config.yaml
arch: "quartznet"
dataset: "single notes of musical instruments (NSynth)"
spec_augment: true
targets: ["pitch class"]
norm: "batchnorm"
shampoo_beta: 0.95
eps: 1e-08
adamw_lr_other_params: 0.0027
ema_decay: 0.995
weight_decay: 0.1
Rows from block 2 of a small sound classifier, named by matrix and row number. Rows with one number belong to one channel. Each number is 500 + 50 x the weight over its row's rms, rounded and kept within 0 to 999. All counts start at 0. Numbers have three digits each.
After each channel's rows are labels from the 100 clips, of 14976, where the channel reaches its highest value: "strongest on" is what is common among them; "loudest" is the band of the loudest frequency at the time of the peak. Only what is clearly more common there than usual is listed. The data: single notes of musical instruments (NSynth).
# convs1: first pointwise conv (model.blocks.2.convs.1.weight, 192x192x1), inputs 128-191
# convs3: second pointwise conv (model.blocks.2.convs.3.weight, 192x192x1, transposed), outputs 128-191

convs1.103:536531440425567463494497422437447503526446481418553534541455473506472429435539525533436546544541476436472515491529497556524552435469522571562496433414454436607473433537509552545530510568525499
convs3.103:502520616451442464431509491588503516536401412498478496576454419517515592442540513489517485382539476568540463505510499477546538520565535462453508379533539441490514505491547421577512445469447515
strongest on: octave 4; pitch class G#; note: G#4
loudest: 250 to 500 Hz

convs1.122:475475458514444501499522495502525398564480544620551504437608520553459531490500467443492430473491485530433577534531500444510592501528457524506459514481499395472551508503516482536457565516487521
convs3.122:445406510502568485470447457454473569502474512455420449543555400450586502525477423505471412556541450559557490571537463540496523458464501522527572566524508507492438525543527475574402533537568477
strongest on: octave 7; pitch class D#; note: D#7
loudest: 2000 to 4000 Hz

convs1.98:499492480560536544492588531559574564433487366461545440482505540497436467495532501378505513494562514471483559495513469418516575489522548485535449466459509528571589541497570577379474459506438556
convs3.98:494487437575439460474497494556474472587435478429489528570490520452584495457488457519563469481573466472523398466493446493474491447500533548425391503619517519490500466537518480516424414403537511
strongest on: pitch class D#; octave 7; note: D#7; note: D#6
loudest: 2000 to 4000 Hz; 1000 to 2000 Hz

convs1.80:456434415444524569442448490452555433517482582446520542534503542512429540439566518528605465569552476530431429528472373533474589553516704581527467499482528547438439464463496465505569591416554515
convs3.80:434468453562456609492557448515516520559487518529474498430472455590552426440553482495484536519548514617536435531418527580459513452526559439500502430476439528507521570468426520465563447595454501
strongest on: octave 6; pitch class E; note: E6; pitch class D
loudest: 1000 to 2000 Hz

convs1.117:514548470530578483477550496457515603452450560539498423534521482554514489567466465499549590543479483490521518528496561626425519477495465567538430494486579432481534470488546510535461465456551574
convs3.117:465569528514440525423505496556505505424475569517465497478446562511502476538450449547491469608556459484484589485545540518500510594441422470501408527467469480481478571471523547517460501534512508
strongest on: pitch class C#; octave 6; note: C#4; note: A6
loudest: 1000 to 2000 Hz

convs1.152:526529514533435560535523505482538524468488450571475499482489482442553481434492505472537489555534515586478492530473537559553528540529556470563488424503472457369517565503485567423454496545461637
convs3.152:480562473464515529481550489504547641427510563504473477493387601583512449454523331458507433535525419440520512543483462451485590544420483556610496494578490446387500571580522434400440486497487472
strongest on: pitch class F#; octave 5; note: F#5; instrument family: organ
loudest: 500 to 1000 Hz

convs1.66:589475465508508606472458465470571466471520493461402426577464476537513456412518498547525484435461461474579541413473558526595578413535436459448435429625507521451567584497574510507450537511517544
convs3.66:546509623429585490499527446547530564509442505425431536491531620552494538519551450479540450467466405457534492507576573489509501538586442415544531419525473467518563594517453515483568499479590557
strongest on: pitch class C#; octave 6; note: C#6
loudest: 1000 to 2000 Hz; 2000 to 4000 Hz

convs1.60:497539521527535388430550481544495499512513529462481453435476508418460529537533500463439587477521477389431482396499451455453453502433439486414487538538542540558560464565547523415402560518503605
convs3.60:453443436498430536443445457474478484492531432490471400487501567456457540522550437530561395559504498473484463549456488400427516567535496564484492457575460566492443547477468467503513540478582454
strongest on: octave 7; pitch class C; pitch class C#; note: C7
loudest: 2000 to 4000 Hz

convs1.176:520543539553506592476553406512581482546560499512421406457575394505381510454526420593443453431393533455562499530497450512545419498514508552532559428523492580562534524528507537463515548528613500
convs3.176:509562466479530472473501518519459522538388561506474542505523471514524433417395543435458524477608581498477454488571482474576530462466558545408480508470542383440544494505507498518507612439498514
strongest on: pitch class B; octave 5; note: B5; octave 6
loudest: 500 to 1000 Hz; 2000 to 4000 Hz

convs1.125:561540552434492468499542499526474498496512761442504441484567553496506463540549512454504518547472588514473480465469634514488525484434377546522444495501428522584451507496508507495510403497602473
convs3.125:446486623385474510573489517444442434591553482461533526482555650572529410458493423546577477545533579513551586466506537498496497469486404533424471485455481497436591489494511492535496472551510448
strongest on: pitch class G#; octave 5; note: G#5
loudest: 500 to 1000 Hz

convs1.70:472583487524506518526511481542422503535464545399548528567597544518469484487544543410479519554469491526508600470514550407518497473411595495502477523571488449503473484450535465477471511412426491
convs3.70:611558516459490470549445584459526462553511502537534535427520453501480535511526537516515481535372523482437497492421530555604499472482485518503582504500600506510542548423459462459481529572412465
strongest on: pitch class A; octave 6; note: A4
loudest: 2000 to 4000 Hz; 1000 to 2000 Hz

convs1.149:506519499558462498563465528494396428545477483520494488504483503496492566364468547434545483490535524479508568594476493474544484425527413561525502545536458521466490512408523461524498573542525531
convs3.149:567461349496593545540555518484417560553459474405533528585534596485443514455492521617504455503440477403537466523443488532562469444500539422546513492521542526520507509500516577485458538551548524
strongest on: pitch class G; octave 6; note: G6; pitch class F#
loudest: 1000 to 2000 Hz

convs1.163:524524518445523425567556553564464534480486541435451562539543553562438477568517374476424505518454545557544455479453503521436426470446536576497537472438471532483454469458559556520534509446497507
convs3.163:617412489498510433468471538428532501551564498471466559456395553428418543514451551414511477459489514394526448434475398584511473462474560568574531481502518488542451474515376542461585533553391478
strongest on: pitch class D#; octave 4; note: D#4; note: A#5
loudest: 500 to 1000 Hz

convs1.9:486560488529484537537465552466416457526398519537523536486491378400549515520496403545467461582510514545529523527528448464511590453544382512474486473495516427572482550503554453451512503449548527
convs3.9:388448393494443462437494485447613443474451495481449472437546428564560537476426426505495560488516429501426453497476483438458547494479510520541509452477489480503496562469529477493469508404499456
strongest on: pitch class G#; octave 6; note: G#5; note: G#6
loudest: 1000 to 2000 Hz

convs1.142:517505564401444542444573457550527467459525481587521404532532460474510504458576546578538515521510545555423452544441518538442493509567398609577526462491485386526490482460434500489492510519494464
convs3.142:542492545494389412397573470503543545458465420531440630471481487506493472461521458430486480480615464421497498554450596461568530459550432482436584443435531477507491495559514443449546488567489494
strongest on: octave 7; pitch class D#; note: D#7; note: G#5
loudest: 2000 to 4000 Hz; 500 to 1000 Hz

convs1.5:492497527505516571470545534479488472468529488488439525457527559557482446481463501554507481465449478501551485492558511503466483464533605465511490540594551427533543498578413437452543408482522578
convs3.5:545423547575485477596485462549536463538529486500511487501528554563472575408607492461551426477457491378433514516568518453443434402476409537430488448480430455447485484493504479544398537446495513
strongest on: octave 6; pitch class A; pitch class A#; note: A6
loudest: 1000 to 2000 Hz; 2000 to 4000 Hz

convs1.14:537520553418447494534483621395478498492566479497485531588427371543451479481583557494479481528487458575536433489516468577459437583602427637512504532466527456467518551422489508488518474513508496
convs3.14:499537590503548555531566473405524449470499461443485461474633531594485514476447580377528478437506515566490591544603492516513511545447450501553517501487571442457537424403477515485584471497466434
strongest on: octave 6; keyboard; pitch class C#
loudest: 1000 to 2000 Hz

convs1.157:455492508535504483526505488613512455539523514462498565404435503541481393552445498534515585542513494454554494483549382418514456539568470462556500524532595512528498463442448465526458467506469507
convs3.157:461435378519537492566518495613547545465553469510501449490515490524462522501513554508484538560527552535515468566508447448476507512531472556441499481516459495625473509487506553488409518572456426
strongest on: octave 4; pitch class G; note: G4; pitch class G#
loudest: 250 to 500 Hz

convs1.59:438512499545510576526450587409514569438556378518488475441460445467499452457518488443492431448607419459493464538532411472483443582598568486559564479492492590543453514520523417485533456418434513
convs3.59:507481480460522475558521506522526445458537473459458424581560471537492466496446476509500468512574468439526523525473410511510474494476558475535524431551546489506413557530459546465491465548491439
strongest on: octave 6; pitch class B; note: B6; pitch class: A#
loudest: 2000 to 4000 Hz; 4000 to 8000 Hz

convs1.61:511553516441509471491485471393480492457484529497479604494448535523518429529427442491569524450582529544513443399470505442545481516397445579425421554480500519416518486501534547535468489481496486
convs3.61:458399511539458513507519490534551401492488487459600489511557434543539542422504550427527443450505439513488536525491501442464411463513465418410477514488538425478470508478450525451503597500442503
strongest on: pitch class F#; octave 4; note: F#4; note: F#5
loudest: 1000 to 2000 Hz

convs1.36:464546462493470518600495441540542466460560477520459493525461495636515526417489540437469485556512478503469390443471507431388479462470453494459464484544481460478530488443507562546530437519513492
convs3.36:503582475574468494480534572476562473460408544402524560476494527540443529443467521527473440587536548531467570526547513491532446498368546439518555530500460607539477469564462541462535451507484481
strongest on: octave 3; pitch class D#; note: D#3
loudest: 250 to 500 Hz

convs1.131:569376406556487520460544426409537486433507395518555469413417467495481483376386506546445528489469496473538456524452507421536491430488525553419506435542586454479457465529507560540430491451492533
convs3.131:500495526510461585569422565495532493542534485450503507461503468497459519412577484474480462478418507520527530492466505512491423438468419494421414496473460571523496460537417558513423482555493489
strongest on: pitch class C#; octave 7; pitch class: D; note: C#6
loudest: 2000 to 4000 Hz; 1000 to 2000 Hz

convs1.187:466489528520528478501424542554499511470477503523475565532513421482468527466527578539511536495525509599560515536583484559511523385488474511566569420563398393544448459536605536442609505504434522
convs3.187:588446446411374408385527504411505560561525525470537447496524571469526497562560374481483513534469633543541513440517497507482505447442417430463421472510576525547593526490453492545413467498449464
strongest on: octave 7; pitch class G#; note: G#7; note: D#7
loudest: 2000 to 4000 Hz

convs1.95:525461534506457463526476507587481546516474494521484442515468573537540494514503519398484512511531518474537491384488562581462462464577577352565487461521515437579587437446524523500512540485438546
convs3.95:573497497394471557507364536503473441534543508594480464554533565528483462488551471465599464448508464555562521488499561401549556467535555523500477572468563564539570485564491425553443572621598577
strongest on: octave 5; pitch class E; mallet; note: E5
loudest: 500 to 1000 Hz

convs1.174:568463481569458393476548528469466490489506427531433430534539473489572558576539353437408546566387509483411518390527478510459530575504590541537514432527477543534439500474478394452382516501504456
convs3.174:484486451469508633513523479521513507514486507553490471548460369484579446515610485472462533401437587529505553525482507439531422467545542570499477542447588471531469525540437453458540505532470527
strongest on: pitch class A#; octave 6; note: A#5
loudest: 1000 to 2000 Hz

convs1.90:407489419559611454436450472599521443517447519524505506497598460464493408582527498465483537445564486397511435497510509496556456445521487546445504439482426463503516430538508529591534500498620427
convs3.90:449428450540512441580446554600537446511496459472469546576434547519471488453485486403474519482543411467467584500478451452554534561481539484441564540539462491515478568447475488525565587558474506
strongest on: pitch class G; note: G5; note: G4
loudest: 500 to 1000 Hz

convs1.170:529538555467509435498545544576446418506506487580512462514459426529483470422461603543511406547486559560479526482529500585486552420349461473529500464523521478497512530483515465454505512538467501
convs3.170:437414386503465424474551528412481586384526531518472481435506476452523439468585489501669531522402540610513475585507516602531567574446496588445473465473474446594543443488547461476471505509503447
strongest on: octave 5; pitch class G#; note: G#5; instrument family: organ
loudest: 1000 to 2000 Hz; 500 to 1000 Hz

convs1.43:558517472489523492547604458426463493505569387484495569502553522496402427493441471510553451564524573546489544427556521475491485470503514542468528476551429570563428566523498523520472479545498516
convs3.43:480634579456543476535491596437500473512583447509477384485518480467568492429551491508464585484473425475431551505465503397421485492468476573491531487611430469490642471549414569488499531463386478
strongest on: pitch class C; octave 6; note: C6
loudest: 2000 to 4000 Hz; 1000 to 2000 Hz

convs1.46:541413511522505491485474469501573543539472575497584543492470429567463507509543556516466515473535494518535521600445569489537494506462509478443527514453482578575523511518447424460605490523488565
convs3.46:469551506559498526527472557527551549486580479583534503454450610442505500501558499462425512443441539512517441476520552499524499628475543518522585529518540451460391519493515435523499521503462552
strongest on: pitch class A; octave 4; note: A4
loudest: 250 to 500 Hz

convs1.19:445556485423493552519612479599433485584500571428500474500536518510468456520507523457495379476505421494476491425479536430466594440394503450547454491496517421443489565601504507564498424471565514
convs3.19:505491416582515514596526452560509409558545519523572497543504484602614521478475477480511467496546496410587510548436425490472476546548469484526485401426488538451502452527532465522425506539499405
strongest on: octave 6; velocity: 127; pitch class C#; note: C#6
loudest: 1000 to 2000 Hz

convs1.173:485476459490560608467580509398469407528505501476480574587536578536545567510527400436521472433458473418527558452488545486463418479411476508454639490463399571515493448588522542480462590496475478
convs3.173:466557561476440469551351438413531588475476565605430403514561572565504517507436457527464489489489529538508507520478470400442515562538526406493502516517448486546481529525497426542458487444571400
strongest on: pitch class B; octave 6; note: B6; pitch class: A#
loudest: 2000 to 4000 Hz; 4000 to 8000 Hz

convs1.150:435458530486539525435496437490517550468561472558464510461512504500473463437439479450466530502445481532415504593493485547470499484575500505536489531530507461495508449591567596503539507457444445
convs3.150:522500554502472599538432501474452500558451503557558460526528541514497503569583442477562520495456509453530469493515505487508447434533473534525572636546502482522435489414496523402472428450540506
strongest on: pitch class A; octave 7; pitch class E; note: E7
loudest: 2000 to 4000 Hz

convs1.87:525523512475572442502464446402427496511534484496507499568396441538493524570544463546486488580550541523568510494490474508442559435494491425427516515532575557477562501439465524475588484421404542
convs3.87:415409517505497470490504573529578497480449489504515480550422502524538550568509497476460524466470529428528475450517410429473550509589487462524544460513546373507481511519580596533443495484444534
strongest on: pitch class C; octave 7; note: C7; octave 5
loudest: 2000 to 4000 Hz; 500 to 1000 Hz

convs1.76:497467448471539476472489493495545534506560541549542599478519567414407582522460579451487603610536588525521398484552479479480539509607397556513453449459582549447472504572507544494468448485481526
convs3.76:587509559506549475537540580492545464557638521573490585541470428403543529487526550533492492477441535570576535503508525576474392560425581490479443542525509561485547511501427404505536479552459455
strongest on: pitch class G#; octave 4; note: G#4; instrument family: organ
loudest: 250 to 500 Hz

convs1.126:508433472549453453457446533584525406425430426438537500493487483426518456540547533552495526396403484501454495387566464442532533496504486522562462542455424492465489474468449574500490439453494494
convs3.126:525468499434533432473575472480532496416515465417418496446521459537521534527535533516506564454492390445418432542461448537503466528504571489477490407564554439498542414440517501523520506485579423
strongest on: octave 7; pitch class D; note: D7; pitch class: D#
loudest: 2000 to 4000 Hz

convs1.69:478484518502652449479458497529503555474537441528580445543506507501440404565443519519516469513520444458494430601459499527513444516527580485513575473517445542520425527504510457458486542532524561
convs3.69:508506577464496502584483452570480467537438467540511453529511609438552564547607495472505462527491431554392528445498482426458491446445491577493534535605532518529462497541615499591534513478481522
strongest on: pitch class A#; octave 4; note: A#4; organ
loudest: 250 to 500 Hz

convs1.37:486511578528470481535484550471598537437475461510388448584569473520475513510545503569459476501508469454479565434519418491566591579499518519486515517429519572482449524455451549465524444501484566
convs3.37:501504544524486583459410412549493430551508433580508424448512536603528501519477557520531455557511542477471508502485421496525546512430534463437493460488528428498451553569444503572583519507429559
strongest on: pitch class C#; octave 6; note: C#6
loudest: 1000 to 2000 Hz; 2000 to 4000 Hz

convs1.139:554519574530475426480559479522524417558450520500582535534593517560499467512526469430490508466502502477548476460466445498461606456529565461570509481426428501522513465589504520521531548476442472
convs3.139:498479516533525455516426474481446466414447496410517577550529543497504533594514571506522574504532537446447473431447528597500471541501438427556551514600491432563520528461520511518444578468442454
strongest on: octave 6; pitch class E; note: E6
loudest: 1000 to 2000 Hz

convs1.175:617442482451494543556419502485489480464489405511455403487509463525559550442493427412564457528403515550489437525515460542544502543536459564533532513471556497506465573509492523472489510491453492
convs3.175:483533492549500427461400437537587441565435547377569554458600558465447530461469508490431504546451440526555542517473516520508483498488478504505453522386607527444544484498475522370497488551591503
strongest on: octave 5; pitch class F; pitch class A; note: A5
loudest: 500 to 1000 Hz

convs1.74:560479481617457507547434487515566530437524552547442566447521409445478483478552512517472489610532502566590542440525550392577550468564396464550492481568428521500437590484549449471478464438548494
convs3.74:543472477498547564488437510631553541559504527510477534478461442440577587487536508568452534488444564441550548591456577532482458530506517537528469541522523510567479543505490494545398458493473460
strongest on: octave 3; pitch class A; note: A3; pitch class: E
loudest: 250 to 500 Hz

convs1.35:557532443495555515491567472529477458547450452530468527456494450522533491441418514445500537473432494538501483527556507561583484521561502522460491547546503415557435580450427563541454519514470569
convs3.35:552538496461550379531575523536565460531544477447443509404541524531462574520561474525549499556382571531506485558523512469478516585513474531437432442534566471563486530460490501642418442422519436
strongest on: pitch class G#; octave 6; note: G#6
loudest: 1000 to 2000 Hz

convs1.54:503548501460451473471495471527540436519420500487527498512570552555488502472475450459459349405500464430586587554495522540495592505509592445550578525493422454409389471475513516538561440434455458
convs3.54:438516494555546449550554546534567563508512524480431451561521573479420434555530466509471422516429596519420531510363563548467546616501486460514522537502496431449469458539498478476466541554516470
strongest on: octave 7; pitch class E
loudest: 2000 to 4000 Hz

convs1.147:441414548504517505521521458472536433451522582529455537430470435502389510459421556623494525538480432522479507502469518527494417565401581436536551555464559487358512528496483464466439521478540477
convs3.147:503518459516423498458448504553574603479429609507531460538429554559588436584513469479491431521443597471475420471451523442515476484512506455535536421565397483514544506564498538492560471527428488
strongest on: octave 6; pitch class B; pitch class A#; instrument family: mallet
loudest: 1000 to 2000 Hz; 2000 to 4000 Hz

convs1.186:487505479481576515586407550485479562564495438546507566561449510475463466416512578471477546500422502465460469409466541498450587526476486525422488519454571513580525604503510475477569435387467459
convs3.186:486434570473497448534512507443554498551433468530457546475388419493493496517468534506454509451558425459587468429516509488549470501384566544571577562517460594404388506536471549457568431559457550
strongest on: pitch class C#; octave 6; note: C#6
loudest: 1000 to 2000 Hz

convs1.81:454593538475476548497456558542410623523506495475553536504533548441452501472573531375574552522519510491452518557500530485575584467454574602533495496487556538523475517490547494548551497542573445
convs3.81:508512494498491521431560508533473553474544458472605516593524464491534555523492515504456473551551548469521445544543413523600495528453511606500434533534435448506446475575445551498451425500528459
strongest on: pitch class A; octave 4; note: A4
loudest: 250 to 500 Hz

convs1.85:492460465439407543517485527527461503547526525540540467557561500540625532541443460506610434485453509484560542523549518479437472535502497384468433498583403519417444437487455552516543548428458494
convs3.85:526519534558528489519539568467548537559485477489580565498490478463498571460467460525492425379563426515431477538434469523454479487446509594553489495527580530461463554522457580448508467456512495
strongest on: octave 5; pitch class D; note: D5; pitch class D#
loudest: 500 to 1000 Hz

convs1.99:582526512517496565475542431471525480500471539484545485510528516474533490471451377546478477514432458517534545481500504471544422519529580583486510481595465469412518538472440426473474615521466458
convs3.99:573477391568410506396510486530464540429502507535527481514464491467506506405578529481520531545410534439512436484527483539529432475572509500561478547477532515505587501440455410484532518598584537
strongest on: pitch class B; octave 6; note: B6
loudest: 2000 to 4000 Hz; 4000 to 8000 Hz

convs1.141:564520522510504484461446517527528494493439427494464444545560528512502433570470547539536419569537492597529465527511537505467462453464450516546444475457525533591561517540554557423498475518374458
convs3.141:567598547574439501555509549446484461485533564499547565491528571564566483461495508537533599489577471562381523400480531480531503583484484548500572588516583468589485490465617509501550456520553511
strongest on: octave 4; pitch class A; note: A4
loudest: 250 to 500 Hz

convs1.20:551525484445519531522384485454534453474462520515520519587518432583570510502501475617441502517529445536482376576521522502384450525433498483486402513476515549439485557532512454476461607484534446
convs3.20:460572536419526519538492555486459551437421560532546460528466605519495545505485514497477539507429570548444458394445525478575525502509473441517481547525578550504562573487454525502472531575462491
strongest on: pitch class G; pitch class D#; note: D#3; note: G6
loudest: 1000 to 2000 Hz

convs1.100:574498450492495449572470484466490523459555497448504562494541433516617490436542534418597392551617495482479522616433506549551476625589450537490459521566509597465592493492501561574612496496516432
convs3.100:510480512469562429467557431405495480401487486504573544431439520456525486489516486537528503528474482533547474495581488429527572560479543527521539532491393432550539543498486545432485435453499540
strongest on: pitch class D#; pitch class: B; note: D#4; note: B6
loudest: 2000 to 4000 Hz

convs1.183:476491487448466491429603426534471439543484511500495539478607557574466519488501422482526529491510505482467603499425529537483558561575431575521547536586517433438427618428476584425530421518498599
convs3.183:587441567420506517618388549539437541597442458486534549544438441532527411502499508556509569568495579527511445446525525531507558563440500406493521481459489385471501453427580525528529450474531470
strongest on: octave 5; mallet; pitch class E; note: E5
loudest: 500 to 1000 Hz

convs1.153:450509484461465474512611497579407466500449445444459537532504527582539524535457446477488516573464553528388527389491545513512570557480514524493494462467482505423520491587488521480496582580514509
convs3.153:547522548575523404514496526473508529477454443429565570477560513531450457446557549634516501503455485422611566469463564433432546451495447554413542506551465453480435484468474510473486535485519453
strongest on: pitch class D; octave 5; note: D5; organ
loudest: 1000 to 2000 Hz; 500 to 1000 Hz

convs1.83:478468455463430569444565545518531475477424655497501467529521603506539499530508543490492541500430385538577413564511498595529522541444450551552455504472479519505517461496500479479551549563477541
convs3.83:583560538524445450516499422571504502520500446500513535436484554483490545585519355540483537497469427473443500531429456430457470476411428567420499431567386441487453507533489472507454445414475378
strongest on: pitch class F#; octave 5; note: F#5; note: F#4
loudest: 500 to 1000 Hz

convs1.23:519520372597527496458486484567411482502526441585532534505493564497571393525455405516457456497536450566447539467467437543413454538526435456483496511449526586586505457500504537459467470504471546
convs3.23:438432405507493578517501542443588530487499534515473411458483497430474550504481417496549539510493559571597535492471491386474459524451481493543476479548406443495456486571455475470500395560447512
strongest on: pitch class G#; octave 4; note: G#4; instrument family: organ
loudest: 250 to 500 Hz

convs1.8:459518483551510489504444529524569536495497447517527476450432476543519544564470483446483490479501471472458561472462542588401484440454478496495494558511486429550498462560522482552372559444411451
convs3.8:495532606495517514440589380429501462514490522516542500467509557589570423573531518504364426489517401433492549477558460473554575590461431531453512498520501502507493587422555437501507518570523527
strongest on: pitch class D; octave 5; note: D5
loudest: 500 to 1000 Hz; 2000 to 4000 Hz

convs1.169:476540524499528512593552514503537560445453525470503439448481484485552438472513533622395494461515566451546389464491606479566567525440452600593561499465478481525482525530400436447437459470550582
convs3.169:496617518539431511546431468511623553532446447434548473465428550508486447517518477524505488488462517472497575441452487438503496563558567532417506450436487481523494518466546583578487422526464521
strongest on: pitch class C; octave 6; note: C6; octave 7
loudest: 2000 to 4000 Hz; 1000 to 2000 Hz

convs1.129:505516473528630462551417507534524501536498470546476519451536465575477485511489530514478483477450448571391433552622590627587444510463406480487439457582624463517499481556516513503522449544519446
convs3.129:430456542516504449463558507454479518474493559475484486537422553447531458444550482453561506545525483431600497396550516496537500422473468466533561563512563569470412403481501518454494565573522472
strongest on: pitch class G#; octave 5; note: G#5; note: G#6
loudest: 1000 to 2000 Hz

convs1.134:511533486518508551576403566569483527488453446446533579500514484473591519520506436566523466463459505479558565546524461486589494495461477423513504435512504493483511443400561431544438462542490534
convs3.134:503490525499512525521469484503477462507448504505581465589497488564588527447386510546503513486470441526552505399506422480573462489574580443558579523445556609484558570473543481511429537599507615
strongest on: octave 5; pitch class E; pitch class: D#; note: D#5
loudest: 500 to 1000 Hz

convs1.94:531477522544542555510496589491445467447498565468539472472560546499496460489445400449493482418500528525446488520493511445474494390450496589497471489489490578447475575534522499432484442503487563
convs3.94:583493413484531566519524482545526515466536485435524505439473488484554450471617563470495545470508500491446484471533585536411516507442565463554564514545540496493487438588510547509534433528541550
strongest on: pitch class C; octave 8; note: C8; octave 7
loudest: 4000 to 8000 Hz; 2000 to 4000 Hz

convs1.124:506507479460540440530524395462475526551510527503411464447490510574498530456502465516551425434556577501510494399546433494553486513553508401434419506568404538456497442554563448541527492507540622
convs3.124:556537455563523532606537569483511411485506459485590535425397531504523582540453588524521459511442421524593448498515397442518522460539556498488555492426490517468576522502453520427501526561523409
strongest on: octave 3; pitch class C; pitch class A; note: A3
loudest: 2000 to 4000 Hz

convs1.179:478450531517553515560439452585544510484456525466610561506451532483550476444541629575448521558619523503430474489476479530547529563497631526510522589508448549409610493498467498508534539535519582
convs3.179:511437501551429586475510532460375436547578450492409499482482486407451486522557474500552571535532349560586539560555475545499423433525423521451486510412529458422450523512487419484594425540492417
strongest on: pitch class F#; octave 6; note: F#6
loudest: 1000 to 2000 Hz

convs1.26:510521526511535420481517511487449521419560537456460445494535483428435518541577343547492551461544477547460461502544560462476504407508415515536529430409407449484474504520511503503525492605539490
convs3.26:515491455535534559532503505498472432510520520548574586511513572461540471551526550400507452560549477527512538476467501556491464460598420390467459469468438451481530524519514530514618536485572530
strongest on: pitch class B; octave 4; octave 3; note: B3
loudest: 250 to 500 Hz

convs1.6:515538528474481543531543402625532521540483460409495492541490506467419660457503607483557539504534457490441470411533500408503550471487436532488558507549536474404519584492547485488444468433555531
convs3.6:536456481413604504430400401574544519519479541456539543435432443464505531421575494509496514499409505568543575549559543545455563562487569442551505463479485547521529475471424516510501492449524592
strongest on: octave 3; pitch class B; note: B3; pitch class: C
loudest: 250 to 500 Hz